From a checkpoint of a small encoder-decoder audio transcriber.
Model: log mel input, decoder activation gelu.
Data: trained on read English sentences (LibriTTS-R), 62.7 epochs.
Rows from block 3 of the audio encoder, named by matrix and row number. Each number is 128 + 32 x the weight over its row's rms, rounded and kept within 0 to 255. All counts start at 0. Numbers have three digits each.
# mid20: scale 3 width-5 conv, dilation 2 (encoder.blocks.3.mid.2.0.weight, 80x80x5), inputs 54-79, a 5 kernel for each
mid20.21:147109161106110102083195073139157105127101157152109096121147192129117186132130124196085101150146069080073129114198077110116103120095065109144208150076105093115109154123120019113092162072204065149114160160099106135160076067128117151125121085092163059145136163114101164133156090093158146153116123128110126071127150122147161174187161133100185154138161127055167151120113086111097138146125173132
mid20.22:069133119117121157138165120117075136152129146140086102114108114150160111188136158095156148174155063150121075109176102124088116127100130119147161129168146147120097157120156153112149161109183094090139141138132088172053065118107083151131169107130115130134089068085112135114155128134118120135137124082119125194064174123103095128168127104161171155189140065161111138128161134089154165096120107132
mid20.23:150169075105127151159165125076108147120110152120196102131143075127172150145144119139111125113087089118114092147124124133135114055133137096144161144126149139180087116103168076099169112064151125130127107095101109170095123052168171118022135140138113166114131122147193111148164185166127153094187141112138100067130123080133110133112109129070130152131158176154099111108114135144115106162133085202
mid20.24:124104124118097125118075166119121127153126069134156106112182107082128134192151184157099094165137072082126104051130175179129128143124145158134138154141105130113185155089175122112170127075177093141132134104146106144133087159086119067107064103142091093114151144160119109148147096083122130103120154090124187091134218148142170129107122135080109195140118156125109143153115176133120170122150145124
mid20.25:190133158130105137082055152150151140142136161146125096119105143173201147095109155080046144119080105098143191094067129150110115131125116122087104062131147124119111134109131087165105112135095170113118103114075129136174099156090107134127149126184121128075109133192119108085103185145145080146073108046174050171162105153146145154128115123120093155174165135125123120128149120123114142072117143135
mid20.26:134154128085161142091129129099138060144168116111169100090173146161095155110165097201096125131093110131146134102182099098146083118081135130105153137178172117118111121143072085092113139131067109165138134135164150140072154159154139140158081121169139132151115127116207111149112161169069092130159086173128123120160075092120106109159137124148125106096155109116160081117032094189183121085141119133
mid20.27:149160130167140131083100077062146073123123136128152122074107061122083120105080069112154141093107155113116149047059125146139104127151131098041111123123067124120216124096149159114102146151116057096134075084125108190105120116140081081141143099090117070180183155145078068131150058131146135111150144163099141155145135172134140141135158109100143147121163151147091112140088160101160061074150151126
mid20.28:172124154152154088132149149134142149092167111166182087184118151089082162111103136125100128121142087161161126147091118169089123092109144129136116152148106181129153150083136117110074092140124089148103146179089097149167122120104179068172118131125122132112091183155127133135116170146099126100038099133110149127107172196122096100126078135095255123119164103115167124084171102136140100075161141125
mid20.29:081148124161120145107122170132137109107161131172087165079107126158188082073140087098184157117106138119185128073161124126160213118132121113089086170074116122158153074165121091122120103130142108153119116099086089168136114154127143166113148150126176153169095173065128087145109087114137096179079171134179153067136167122141156124151182135145120097174156122078093079219119188123139092182085120120
mid20.30:126149066084168060123124141082126175170140187177133114177135171129087141181110144152122129120154126141145132138104131115143125121165117086187132150152101156135166167156120122144093159087153152091137121129110131114131136161156157095143114056137106112126129085199117124096125084130110119098097147159114116076155131163177158164042102134084136054073148153137155152123073120061099135168114119121
mid20.31:170133149111143125067129128101129221111120163151140076153104125054136166101134104161130141121146160134137140079112107140101102162147127151099178075084081121131147135077088124121144134127114144087138116184141153194174142105110112162124109149176092113135158163111084158114149044145193089136096164106126167124161085127136105089135152108093099123119110141170158127164146168134086112145143131102
mid20.32:154106117218096150154129131136209115124117096164148151135155158019095159123130102030066101140102142125114147127123078135180104056121117121131123104128104115145174142085116115073116095140104099129165125102099125177138120132185139211123239125150151154155133133207083139150109133102157095179138131096117075149157050146138082136116154123110144117134126078154102133091089150140151116170175136140
mid20.33:111117130087120095168103130138174164129121109174137051154116135177120089122113131100168137138094050136128111108101163128150063147171166151096094146113167144112139069112052129131112136103132113081171135133164139109126136122118149116146076140171133168126076125240110109121143175133097179097161180094161123076150095121136098195121104103123146147153109182139131129151128097097167138105095114125
mid20.34:168183168089107170104168119113126180125112125147136137144135097156142133109115091117091098133081140164160151028123157119098086147195126178096163071150152109137119110124115061133106087123134119194129090128134099157128113181163115120111074137152112169122098110070161167129172097098118107108069078176119115207115103134136120093124086091173070168108129093143195187141170083132090113134157181139
mid20.35:149130112207153101132080152122102172141117114121103090149141149140150098094130097109101134068115150149107142148122143110109106158105131111062099149082116162103130142145158139127085075135133111169151137126116139127150203114129079118108138164101112148137161081124087160179161164117158125065151109145116134158138075116110132170094155143111097111093119114144119113108091172096127127121186092145
mid20.36:132080136111126156205090110116106106129107142178139120206082107067131122155149108145105142154125171118101091132114113154144151187154106144110126105116114090145135151158039109148136168097179112108123147105092161100116136170143108127166102132133143131144091137227138080120111154117127140130187136132157160119101134105148069104142110126069139144059097127157142149112136155099153167156148042098
mid20.37:092206068185149152134142095173155128118133136161067180118167063119153138081125164163049119187175113141106102150082071175117124145102165140115119125114128159160146092123078180189120142144207081116158136132146124157061084138138132052161062178134131064161173099101150149127100153096097150172118121094145087144113125112175121200112125084134045078136174152125149107148128119084147176159164144132
mid20.38:091135132145145103101092164103137071123086124113090132120115155117149143097110132129104157094134122093161150167131119126149167157128097175111107133071145107122089103060126180092199108144126138165149089136147108152079089181121121121072074145150123072115133119164206130121140183175180099118079176155148118136143130082131146076188138118164095157154136107120132161095179108176121127096163137164
mid20.39:109124117093117134189181180120110069176141109144133148168134157110147162121093179156090094080158140142093125083130128126176127158121178096105171166135160151108085120122168187101141103239104152187158160129154122163184148147142072100120119131169151166048106134150118207123113142115152131110163205111124084058131084152128195115108127140140155132138190197099123130227122151065155168083098126100
mid20.40:132157102125096116089116066152165099114105145125110153193076062139066131082188125169120178153121144156125103115093160121143136129134203092093039182142083110100120193126161140130122133070110157158054095129155151119119129087135135124122130149150170134114086087130135140141118105116127146148125152129153159150078085149113128144132108162148124138117106136170116117162206174150112109097158114142
mid20.41:131150076100167143152162080203135148128067124118105118158175169131161173121097140159107124120165132108109158206150102136103116108164110160169115146130132106101081138217153135052129142094140069139138138146109131131165086120188164124118128121127156179114150117117126107104149094093133153143124098110140057094189177159117107125113115097105132159149118108064163152111136118137072089137135106081
mid20.42:172158112106171146094096183137105179151157132084134130169112141146145124127163190122120136121166147127137097132144088125160160069145142150169193140165099114116085101145171116170112153146119183099138156151112146140194128166140120162162144174190135165087146126128121075114138168126089113124085152167076140102151140142157121132134178063140142110110085145145137119116120167143154149160113093155
mid20.43:129167140130136136184167126117103156122131110180179075088157151184139119056108163094092113108169127134160159134090119172145085159205165117176143076110127193135161132147137110124161113098101089124153114151161179105134161173124140114187112121167191143148135128099117131112120064142113101152177110140122139148073044139071056174141131162111096169056089126145145104150150095130141159107107166155
mid20.44:091151165089145104105130188112163116135114119149137087116129134146115095098158119119113158102122142154143130025147121085153135116199116079107113135135139194153141154134144109112075123105157151157164144147134145119147154178106135099197160170096093133121117136091131117141179113124100128141124138143121094133176142146092159119088144127155145134165116136185203075067115096180166135119080058107
mid20.45:108037098089125161181075155141096158122186092140173070133162132197093094144145109132161105133111113143144144079104129092114137091117093090047161117089099158100135154175189132136094086114165112102168143123171147083091130136149069175174095089131118171187143137149125104139102088134120096150109130128147126093082105098083116161130159099130066114122116154145148152148157101157162130106071119181
mid20.46:124102148061100073151112113108088106124126116147157185093126125100108129115128119170053122130115054153151112108119112096099090166097086161117134156138133081125081081141133108114107137139104134139097130131085116144111134097147139145144093133099080127155113088093157112084113124114137133182134169164119150152164144212222110112134163144104147104109063085153089131141081141118177158093149158089
mid20.47:134157103099185157154109144117115142055185123128096160151111117185164181041131100169108129130125113119137144193102138115127120137100205163152128099201063141097101169135106119190083128127080159141064135159134215129203179107127178164142100145142114106149092114094102099104159106166133136159059115121129135096143084164095153161158117122137115107106123071128168156107075104108138110144143178126
mid20.48:169133136076081108104167142120157158081108131092086111133079129172137138149172169136171123135097145109150141148153130079160149134142144129174087119129066068110099111136139180031126167089102083155120124166128138111132131117129125157109124085145119145098129185084132099110102074129099102160181111117105103229161123165133137130190133164147176186137158101088141135175115126169170106139131051120
mid20.49:100110124086169161147092142177104108099147118141134105116083147125161152098104081081142129120130115105119151128122167112130108101173167080128145147122084121181128112168100090097082176119134079138142158125111105161163104063121131101124087136152095110157183146155088088101162109096066113041089147120096091094153080105133106070071107098132089157094113131091102094123105098128124131137113095178
mid20.50:125102111164136114167129139096127107090098171088125126173122116099108045148146177123099122132174157113149105145078162136137114112143149140191089121152132185101130130137109097066080109182156088111118147134143109111151110087050145151080133178097176177117137120080068146090118096124151108142152146111136125141141095159167079079117103147139190119136144111133055134155128158097105154100079144108
mid20.51:155123084173107141144129188122148086099156079099133109156155150128144178107126155128158089156143145128081141163092112135120102081067121135110138155119096174097098078062141140151144134113116096115090116153149119125090152101101210064037129159117108112111130144190066101111160170135092127149116098104098085098187167060168071141104139080052149111193150161119144138130126152082093146135093160083
mid20.52:139098136161141155173127075160150083070107151145089183187152081098070045150219151070079143143144120135076154148063129094136143089170195115133056133087139075093137124102102002157116119161117123157130122110152125103071164103121136149134192189149132079087148141114093122135113096091151152123149078185119076111160172154118085152113157108155134150134124091095097115166082117140164151156123116155
mid20.53:152150110139141096178071155117113165146107178147107077121143095086215206146178091121153129174093133144104101177126135102146081206117118097143077087108126099151168154161121117136128148095082160107108180139113130125143099147151089156197114126186130080159098166093118109079130054136129122171100076163140149079083123101131125122116156133144119129173136110100161108095160152196079102105138089134
mid20.54:150167108151134082079146138097153075130123104082142163116134105116076158147112118152067156143134112068125115135107101108120159125114099115095152094130190129124157167156095110127166138118096114115122105131144154083137101128126129162103097074159114129151094120132138099145153142085115140163071161084167111074064145188102170127145132137176132094147087098111149117113115118154177139223154112095
mid20.55:184142142163146123137114225118127091096130086142079105158105086061126109095198120103097126179131151141137107136165146187098130150132120146132081146109132145122147090144159072074120108137091172175116155079149164152077070121143086139092138128124097195177073130087112149128127139129103173160159130094092151128173113133119151171111163153143068116081158147144096105150141114152114186160150115105
mid20.56:125133138138127039153181141122124114114159111062125124170127093102195178127155184212125141126134127146135111123159141099116117155158103087185164167096124134113119157146097109147157178107149141162135142188099106140058140097133123087141111117176123091089166150080130121095136163149146114106123217142097155131128138093135166113163138094114165163095098082102141104153147089125152154112125123118
mid20.57:166090111166134123134162181131098144183168177128123072134114180132168164137138138118098128101127103094122120107143109081124089164101148104104134171167154124095087162111102119165157125146126152173096097101189152171137100080089171107165145139055131182151155093150169135116129132109137128115186132086192170182223151118081109109122139136150122150163140138151057097108130091161123138144108113115
mid20.58:109141112113129116130116162144089101162128163202176093134154084107187143075075082168113098111117105183096115066140124106085038148185128101136146116130127144138135151106178106163116124107140128136176121200113140153139132088197160020177095158136139078113128137140158104116158216135137143171138086110084134225111160136186120103152144098098091151119149157130165141119143123151100177128117147155
mid20.59:156132052169129111105150179112088105071146126099120146104125154108084079139110135091116138122080082058126095146157117107158125106106122176115188098152143170121134174066156075098066119151090127142145108090123182126127112140142155146100134123093061182050092150145136134112100172112145144137146099171131121150052089190099143119184133118124133161143149101169189162142179102120174127137178147121
mid20.60:145099162110062115135187099081130158148124045133129140144143109162183040104172131139084114101110174130090143186147113138201156114077092183118058072119157169167121101114108145137107095114161132101134125108076119131167149143174141185132141151145162146107074139171189152099110157146118156164155143080158117110134072088122146173108123182154138100170110124061125130078098189169125157126194118127
mid20.61:098121113093130166146092116159130103136125119157079120134112123106120116164115146098111174151105131112090120149111122129076101163155164075144097114109084133142164183105117110116132132177107127094150116112149119179111132160110084173139153152188137116141102121130127124157147106151090152166129147170129193149144117126142113140156144127122080118176144157135099138117109145142133132090193068100
mid20.62:117100106090116130153093108142116159114163123108091099161117099089127173195164139099076093136152135114127159137089197181107151124099167105107083150182107125132128111206133079084100071154136165080101125146073140034203127080133164182138176119156138123119127107169135141125136192096162141162131137096127183124087107123189095134082140119074148212120091146142054067096135121108106097152145112085
mid20.63:147109076111116153106135146158099144092104115087109097149168127102112152114096117128153076128126131158091158154216176100160048119197170149159166120184118115045136118123114106150131119080105102094097102157122178096145121179121097097136109099095123125140081094172121126151166185147121129141064166166155100164075148137182170080132152132184133132124099139114165151099154107159145162116149099150
mid20.64:096102119164155135126149115127126111088124117155146085067105113139113200097134142134176115107080086057103098125120149159125069144112127180191146128166115099108100137088117093134170114145093149105098112107092095175164111157103088157107117169177087133114103129109092103144115150127066123174149049132151107095169193134062163172180121152124150066117146117104149101127203129126140161076142180126
mid20.65:110146054093079102086081175121096155182178130112102112125160129107079122193104179141101130170195126064106165082142213167133166143160068115047136178090142137117114097072098132153146155104118105116107099137146178115118115130112145142146098105185052172119139167118159172146111135151142142135121126084142169129182180086105209090163180138141132102110116188157118109120161147098121099089139136108
mid20.66:090110171152188166140152091120164126127095090130138082145122112101158143125065084075182042140137166116149092107198117139098153145170086111123159093103126125150185181124165117116101191097127147090125130104127138180102104107185092110125119096137126175148129107097166102169157145163175130091174116158147082134108119149130129080147150138172096087080149122096147117099139117136094116095162147172
mid20.67:073101155133061195132119112161120112146121180128121119074150117144143184101087086103152121179073115092116065106079131115087045063158145118138104124151108076096096140115153142151120123180147073104116119083075128134161158119115147073089164126135109163109161119094138138094069026112162109118144105107127196158162167118145142118134117122124176118184098133155090148100127106126152114079090139117
mid20.68:103114119135155156133128087102095171106082076184134042167122144167069092149134195149126166206078118074133095129198158130122144120152108139121129064143123183098116137092128156122116167091133097092108116177094153125118100149108144104133155143149189193119065109064106144070167111176087080130126134128165175113164102150123125101171147157119169141121099092100133162099110145117135159130116103109
mid20.69:113118164115130129073146118189097062081160163149103103141143169038113104140137102051204159090151146095170172104091160169099135202100117135169069126136096153092126167161170110109120119151102180166137149081110118123128097090139139134101140122088163121173139056097136156139149163146197159148189108086174114133158059164145150121127153182149154110124157104123088127111115112162141152118174188105