From a checkpoint of a small encoder-decoder audio transcriber: encoder depths [12].
Rows from block 2 of the audio encoder of a small encoder-decoder audio transcriber, named by matrix and row number. Each number is 500 + 25 x the weight over its row's rms, rounded and kept within 0 to 999. All counts start at 0. Numbers have three digits each. After the name is the row's rms in percent of the matrix's.
After each channel's rows are labels from the 100 clips, of 14976, where the channel reaches its highest value: "strongest on" is what is common among them. Only what is clearly more common there than usual is listed. The data: read English sentences (LibriTTS-R). In brackets: how many of the 100, against the usual share in percent.
# c30: last pointwise conv (encoder.blocks.2.c3.0.weight, 320x320x1), inputs 160-319

c30.9 111:514479515496508571497526511511504486530494504484502514509492520503488479494457477532479540491510507486498471457432494481533471529494492542509471533497502497485484466445481515502535510517505507526497484509531540500478513497498460506486491503515506529487535502496495520531539536494485507509468525512488509447531481504520526504523564538501487494510482483487497479527518503523505482528526475496490522536488494494499523453506485540485527482530511487528528455494491518499480498464466545
strongest on: voice: female (89 vs 52.2)

c30.138 095:470485538476512488486463493484494501499485491498500476483544527519516485480475515522503528481463479470540495509490552486503487507478526468491490479463530488444519527493530464454484486524506530519542517520539524479493481501509507508515508491511450522486516506500507467476512512492466530489476532496442489521467506510513469508491461521475474524473490484504518507462487487494544492505487485462483473475480452431503504506454522508520506513468483485491506488457461482468525486485551478
strongest on: voice: male (74 vs 47.8)

c30.156 099:476568478505531492470462473540501521487491524521495451488545493525520528523535519483495494496505486551506488511482499487461494520471531450492480500516512488446506504492496501477488501458542495481467510503489513485532497499453531469489510480511495482488472496481516536488519472505522503522543495479498471473452513507491491519527519474472516465527490474486473508499491512455536487536502475539462508513481505485478520488508508452513496519522538512479525480497455500501501512514475500
strongest on: voice: female (91 vs 52.2); the word "he" (40 vs 17.4)

c30.200 090:487454493443476527451446446533472495485423484546462490488515532513462491531475467512516459498500474551471536487484507505533495508433444495495492498542486518502473478522493497464505531482511522485470466506490446536501504496528521550509515504461509533516499525499474497437511536488494467514517510483511531471471497469482506497475471532502512452517510490498519515517507466470523540524516489497505500503484464508528527496484524526447467498473520531487492537565504529475497495506451514
strongest on: the word "said" (28 vs 9.9)

c30.248 087:539499493465514503505509486472544482474453518499440507508460485516498498526518478493498481502520524532502488513545527553483500522547516469515513515507466516520442484494472498482511483493484447476464462494506561501533493472521495498553539491462485529490473489505482535453506484467525508502481498524472476472472544537534525533528509507517507467474492539508507536505472475480549522489492510535506497479510504512522505468458515517489557520507488520488512521530463533512500499500511458
strongest on: voice: female (89 vs 52.2)

c30.137 116:477475519547523529501513518515540431509528499512488499487520483544534513537494510506492494506486520442551487531522484508511497474532552474464482502478512493504465498555507561490523473480540538505468493525516481532468496494519530491507484456531509464520500495489505490510522468482542519499478479540533508530496502517516509525491479494465534536460532542518487499514514507559489480476542454492547508500477517563524486531528498525492485521487513519483481503550450511494514514544517475
strongest on: voice: male (81 vs 47.8)

c30.222 105:486483525480525527485552508499534476499530478499511523516480460540542511542485542499542520536490500508541478502549467526509506530508477466486488483491522528527494500488485497483541513508494488524474490497507503535484483532507507488448554529544517496556540497497503514506514518526503504514535503497526500519514496547499525528502523503502542508536519515515490523520508515483507507483548491500510520551501501476528486521508549519543505496508515512501492530525441469495529502512538467
strongest on: voice: female (92 vs 52.2)

c30.245 091:472488495462515483523510483503528467535442522498468478508511518488501511490492510510555515480512478456506473505487478518475533467460497506466507499544465522506519458488451535489498496484491496488519508497498547470571483489457482480515446491491526494492452512512504512507526483509514485484529466499527525496514528497494493511527532501528482504450489512490522510483532487522518474478534497537496478506533517551490479482527498469438503456499487525463485523482496546528518463513529470
strongest on: voice: male (79 vs 47.8)

c30.277 099:523512522467513475481502507513461480525542458519497501506499502438509476503509520501494515480477521509452536509484497529483508467523519510538491502527491522553471534512488509512523509459511472541475492462535473462505511494509491542527513492504488472514453492530490469507498548517473498557506467478510489497508466513506482520466470482502514506466422543491495484514509505449494519480465502541502528513480507544495436499515508483514488472490464484497460462500475507484470502502487461
strongest on: voice: male (73 vs 47.8)

c30.11 094:551530478468511497481513481514495522533464528528540510496484497509496535506549432464478550467503504537509534568562498508505504488475523489461549483506542515489526482481498512483516468498479554508467506509499501487504503490522507483517506540530496465488452479491491523497515504513462476509499505526515509464503488517506501488529509516503506502466486504497491516497507485466473541494471471493473497516476510481520543510501422498519462485519520501480520495508508486469509513475474528
strongest on: voice: male (84 vs 47.8)

c30.281 112:513540508507527524504518521540555483489513483529531507541521536549522534512477499534518484519494526459503484496540478512516544501475492488527494538493463505486452485517514491500495517521505524532533489523524490503475496520529519520471521487505526465545523491505548530498512502499518511527511480499542531515507506507545498523505517502445504481499502487526522503481530459474500492506505498548500517521508538466492455485518504530512473489525530513488487494516479529486518539541510482
strongest on: voice: male (78 vs 47.8)

c30.170 098:477488510451489505492514500510524466507492510478483489497510497481468488510482502515548499500533493531508510521515544507476518485489464453476507501449455514487491510505521528492485494524498475484536479472491504539481485442493482502463471521488497487480508457491476499483500478509508484504493478489528492508479465488477493491531458493481496470513483499499482484461503491528527505499470502496511516546493495483464483516543488529514511445507473525530518502531492529524497439490504512
strongest on: voice: male (75 vs 47.8)

c30.207 094:503486533480535465473504509507547500469485515486465507524492502505504538513493482493525475496489501457539499519509515452489485517515458488484529473500459491506477510476527510495537478536520470505467499496471490505454518523485490515489509489499464478484504490509519484491499494518493475482516514485526520510481501480501526504510451523479494519514512493484534496479506539513483482507478498553501518515489475447480450529510513518494512504499511514511512457528469510489494494465437506
strongest on: voice: female (89 vs 52.2)

c30.298 106:493501522491512522505492518501533490499526482536504536514504537541516551476476488512513494509505531488517506506532487487514518522469508470487512529487484515503461513498487502477546515524523531485499508517521490490534467501495541521518510519521486475494503472515507521498536471497514516530475495508525521561517523493494508495518513506497485494491509487488528549509527520534506463472515512536471507519510491510494498520492515518492497494484499472503498518493496498470517495527533473
strongest on: voice: male (74 vs 47.8)

c30.53 093:486511496501504532506477506533506533529496534455484498498487486526499494467533478485484499477490489465486510508516501474540477523448479474501459453525506516489526508511548505536544467518500482507551510521514491528441487511508515528507502445508474516471519483510493500487497428494467516480509475523512510464434521508464508481454506493510509564487497517497532484440550495469481494460502500450483468541533466470498453505533495515483535496465470550490507506511504484516479486496490544
strongest on: voice: male (90 vs 47.8)

c30.289 101:471511464500489459450488506496512495476478513490479479466535501470485517453493507495509528503469533503513545470510462470500555513473523529471512462506496558511519511500508534470507473478494460478470529511501470485535521479501480521504478484508527483466499504484501447534495483499514503499526517515515473518524543473522513486519459503504507522508480495498491468509459474519485494497466464476483497525509496523530473461495515502488492586524557529502533498539528497514527484476503503
strongest on: voice: male (75 vs 47.8)

c30.294 096:463498476520468473463482472484503502465479527490501501485496493483528509491519463495541518506499456479479514532508501510498451479481496536516451544515466529497452502471511491495513469438520503479506511487511488511483489463538545493506541472516469479513500490494497513499499477468503480540485525484495505474470526430493500495453467513473496482472518558516468497503523479494529495531510496492523482485499479500492516489512521496504520511510471501495500514495478539463528529473550461
strongest on: voice: male (93 vs 47.8)

c30.135 102:486491497500504449503456461499502551542495493468509490522497462464511549459493509522539508472435490481492499518504482499447453528509545450475497504507500458471523462499504482499501499472495501512548495488445496515491480513498496460500527527521483490485487513470507489498492566500461524529513469496479524478489509481530498520499521458484543499492503496515487447546507528499492489499478498538519512529535509509514519419488446475464478475483485488485461498484474494483477508456526477
strongest on: voice: female (82 vs 52.2)

c30.203 101:510477512484479531483550475470510491530455505518479497491527539528513502512506486519485499505480466533508517493460500524502449459485484498472481482503522500481466486515511509489510518470472486484477541494515508509500539473479462562537485506510508486482495514511527503496498545459487494470463465498461500474448527500499554449518437517462449503529522461510522434489477485533496497495536527544493496487506523543511512510483457489464481499490519555516518468534488503508483465488527456
strongest on: voice: male (80 vs 47.8)

c30.308 097:535532496509493521496523470484507500533498530477524522486531524452506506496480497463468467526513482519494509541461511512537552502531491512492460503506475524487525506474523484466487537532501499498525494506462500518527509493468508441500535450501537548497474508510520516488503485514454490539475495492528497532479485481541498525489505493491483522449484490487519518501520478483478492525515504506502463504473460475500509450510513518534505518505538482498542504488506489504495507487511514
strongest on: voice: male (98 vs 47.8)

c30.46 103:470501514476494483490502484511491505489493488513536483529523489511499498473537460497520517536550516483514489518524496489461459508498487504493495509495507521506501454501507558508516479475524514469503527456471485497515532492506497516458514543534483484534508498507501490508492484496508447500471477516539537462492514507503519495516533517506450532498470490498502497498494562518517471505501507519551489492522501505484492520489488491507508471479512503472468503484458531491498553483499526
strongest on: voice: male (80 vs 47.8)

c30.161 104:477497481474500503502494516471493501497490510463471521512531470476496475472503493516471536518493492492495534471533468493445473468461523465498479484429490499510474511476489465481499485522490488487492507472520493515520527474463465466481489487514490481460442487510515477472542454513477495514499534514517550528527484499489484486504503527505516521508458497477511483477489508499489505454485509523503485505499467525541484500500485470507480442506517495482500489543503528502514528472500528
strongest on: the word "it" (40 vs 15.5)

c30.272 092:476526477513517440490451568473502525457487521469513531489489478493548531553503501440495445509527492500506530519494477458536492467491508540545481521468520507471506529443534487516523502530509488517559504512478524495466515522545525513535473486504493505514519487455485517435514514489488476475466492523541536469482552481495509502470446507510502480525501485531471474487499508462499514465502513484495491524511496460478500504467481482507482541486499502481475452460488491460525530528490546
strongest on: voice: female (86 vs 52.2)

c30.2 097:471518469491489476469513498521504502534467475455517501570505510479518524432516477517551528487470510531540531514471526526495512496481478488498474483485508417504542496495456480489550492492513485555518494484495490546504510497512461470500476517485530534452491494515486462501477471493463513479471503527474512498541499486519505508488474535497505536501491486496541510511519554527499545507500502501504503532454462465524507492517476473503504541489493465455511494523500526539484499484472525
strongest on: the word "i" (50 vs 20.8)

c30.268 105:494500505509496516506518508495467459453515538514488527482506541502530521534477486471523549535514469509504475522448455493493494533525490521505461488490497519499536502503480523476491517479474547499508537457495494526490498526480499482483501469496537509496508501517515489485503471512512519533499464505496451481497497486468508482520484486507481490510486501478503478467509464491520517503506495545502522534510495538504484497494505473502523473479481500461483532505504532499528498494495518
strongest on: voice: male (97 vs 47.8); the word "is" (26 vs 10.4)

c30.70 092:541478484494517520448496503500453506516511523513514524537528503513566506508488493513527481501530500534524506532538474494521512540499494496511500523516474501537484510494464541528499519490483494532503483507515486456498470495550508492514481518480489500512511479483493537493469479526483467535447489507462498487517489504475444544523497502499499482492528492486512499503498469505491486509517513527498468484466488477502517498480499540510530517475539516464529502498507498509492490510515532
strongest on: voice: female (86 vs 52.2)

c30.16 096:510502518495515501541513501474452512506504515460503500504524510502519515457477536519545527523534542529493481526490447523508503481514487519492511472501473521537519456519530493515485507462525479507480500497477511537496514496526468510515529515513537483526507517506484491486489458517515473510532521440476525477477468523487515470511517566484543528502504552510511492493524500498480493472503461510462501502520513531522519550533521460529506513529496461481515528468517500522508538532491507
strongest on: voice: female (98 vs 52.2)

c30.262 105:507473468508489479493532472520509517489504511484465484444479513524507507500526481524487530487505500481523510512506530500497496511471481513470521524457521499485516519523499528535484499476509456504484510476482474512503499508505530487509512463492529473517441519509515513479487484530562506535497533505497518482470522454469475489529508508502500494516470518483533511514513475458497472508493490557508521522470538522485493511501504472529473503520547518491505514534535504553546529469490507
strongest on: voice: male (86 vs 47.8)

c30.279 101:466541538529485503510509517517526467524495477564505501511574463514522519511495500472528490522497493473521487515495473516517511506486518481489536480494521542513442470542519502519510527492515509483461508506502469532502538525506460503523507516500518490463461510511485513569519478520457496514488539516473478499510508490484529540502487467482484537465494509500498482508514543522464505504520526465541539557544521475485454463515527504536519494539489507505461510526478493492524521481488466
strongest on: voice: male (77 vs 47.8)

c30.225 107:536490478541509516508518505523537480503468492491535506514503501540506524479479492537511503542484518524485508510527543499493518476535536514480496550453533499523494485542524488481542510500515538493510468542490479515470538541526503499489490519540494464520525548520513539505532447510531519526547513539519488544492528543538527536522505510473463499486536514522507521497517513504503482481486523551545514534512511504494497476500547490535460502493497498530494521509492542517494497489529509
strongest on: voice: male (74 vs 47.8)

c30.126 106:504488502524501500507493520516520474532507495500492515502512493557513528505539523517532528547488447497495484550489502490513489547508531457505462481493480491494494502509518536502470505526533496514494515480525489521483525537486497448471548475529510470545515523540510482513513480514550526510473524497498511469464521563498497507526457499491529534488470543517559497529535499495521522469530495500516491498525506520498470518510480515493516474479480503517486544504473496499480520472492496
strongest on: voice: male (74 vs 47.8)

c30.219 102:497458513489504472486510480566463465472522461499490494513493498513496491521478527531508467517479494487501487555512505494463506548497514476493482487491454502519518500511514523522490522494498450561513515527470520533441545529494506504461532476527495451483471488500505471480502452524515434507498515491528505465444497537504464529512467474503541498505536533535476525480510503479528421498498486510480541483479481482494505495530511538501467465509549548514485482545462537479539499511465509
strongest on: voice: female (94 vs 52.2)

c30.182 095:453503511514498526512529479530512475512469517450452470508519527510504530499513531523522571499489519453524537473503532506487477510469469518522465533523483480483548496515468525502506512526496458492509531498495503470464503492510469516463438537523486455492493482514520537521501499533510513504515448462497487498516479503462508476510473509505485496502519492498516503499525489480538503507483525512511505479504494485455500494516491493524498516482481524475533522499486532546484503502465524
strongest on: voice: male (84 vs 47.8)

c30.190 126:455566555491511454513498530517526463497518445536505491525535482516519487538484525449511486525497505498527508523536500463487492520500495467499488499492539524522475464504503504444536525516545522513467531517504474518493498483525528482498501502517517506505500468499523498535489454506539522533544499504513521524518524465478522547511486493500516526494482540507481510516520515512478482484508482494521531564527524521519472493514537528521485507577545504486479503496504493521530536526499462
strongest on: voice: male (84 vs 47.8)

c30.64 102:492500514471456496490468450476510512458506468492496493504512484458521496499479512485529500511468511495535463523490504506478497486491494457533523482465520519501501510491524527484521479478508504506508515519495485492521522541488517517531511441506480478516507552512517532474514516501502484549477499505513503478504515467460482486485495502516485513510497477497480499529475471519467508499513499487484448511515500512494485481501551491473490475479510507504485496471501494486541509475459516
strongest on: voice: female (98 vs 52.2)

c30.99 098:451485476516500506534521476522513466514515463528536542511496488499509499503489504434496520493517496492536510499483470507498505532518500455483489483471514480517449501493531533481523513468529534529500495510536513512512535477502540462495520491534509456484525513497520466531538520496511503509488513505486517516510512530528473495501480495540539500496497494524501527521496524520470495443489490479520552519497534561496506439543520511475474511540535509506531514502497493520517520540558487
strongest on: voice: male (77 vs 47.8)

c30.318 104:481506553495505509506472502470493510472482494530525513498510509495487507479463484468519504500503491499493435514504503510534527507486463488488464504494524506498503483511497548523452489505482465449516511478509518500463530514480498489456485506486484493493487507509505505468513476510504504518495472457461476500503504472462503494502488473467461488529533488483482495471501535522492496495505495473517493497553521526524520490524511513478478508507478469467505486481500525474516511517457424
strongest on: voice: male (100 vs 47.8)

c30.291 097:502508516455500538521525452497479494519515470511507503512497535520527482488541525474522519456434502475504504494492483488473499498488562468538517489511470502483475495450493512484468508517495493547503503470486540535451514461533482492492539541485493514443527500449446506477464504511484440531463587485521450483497491474462486516468462525512516494497471527518487524508517498553466488506510483473492516479443479486509496490473491500512496511475503476540468509498488468516501532506492492
strongest on: voice: male (82 vs 47.8)

c30.58 101:501507501506461530480478493483503486488531526499504492530510536562474491508482492529451511512523503492478482498512504498509503525517540506504507473502534480509536513511492488511468514491448517466518480530487506511469519534483522504498539447499556486477521497478529526472518491479517530486485484539504490523509511466564534505506455500490474516461468526512506528512511471525512506532486505476540480488524513537505442536537543512474490514524505492482524492521477540546505496510516527
strongest on: voice: male (80 vs 47.8)

c30.129 098:485492530501478542483500510468458522516501504537508458497501482484497462491492489511488496483479493510448449512474454486533478538468491556491485469540466523483542527460480476514466487488466552479496511493522495482482509532497533492494462497487496469487512485496475490454464542466526500501505450525479517479490476508495489457478496480443538518518475485505531496508476478518482506499508492519450502519536489502501440503459521479509529540489489507486521495488458517531534471509534511
strongest on: voice: male (79 vs 47.8)

c30.92 089:552481488540522515470463539528521525500512489497488518524497485500515557545503519502519483496526517470472506520485488453493476476515482536519478517496493496462466503496485482479515511484509477472550531483500512540460526468509514482461513503498470507469504483481487539514518487523526507464533525478525507472488480530483459493536499494509488462481482503489475488555489552508470484457469465517501492519511493494523495495524471457521494492497501493498478485531484459467497484468420437
strongest on: voice: female (91 vs 52.2)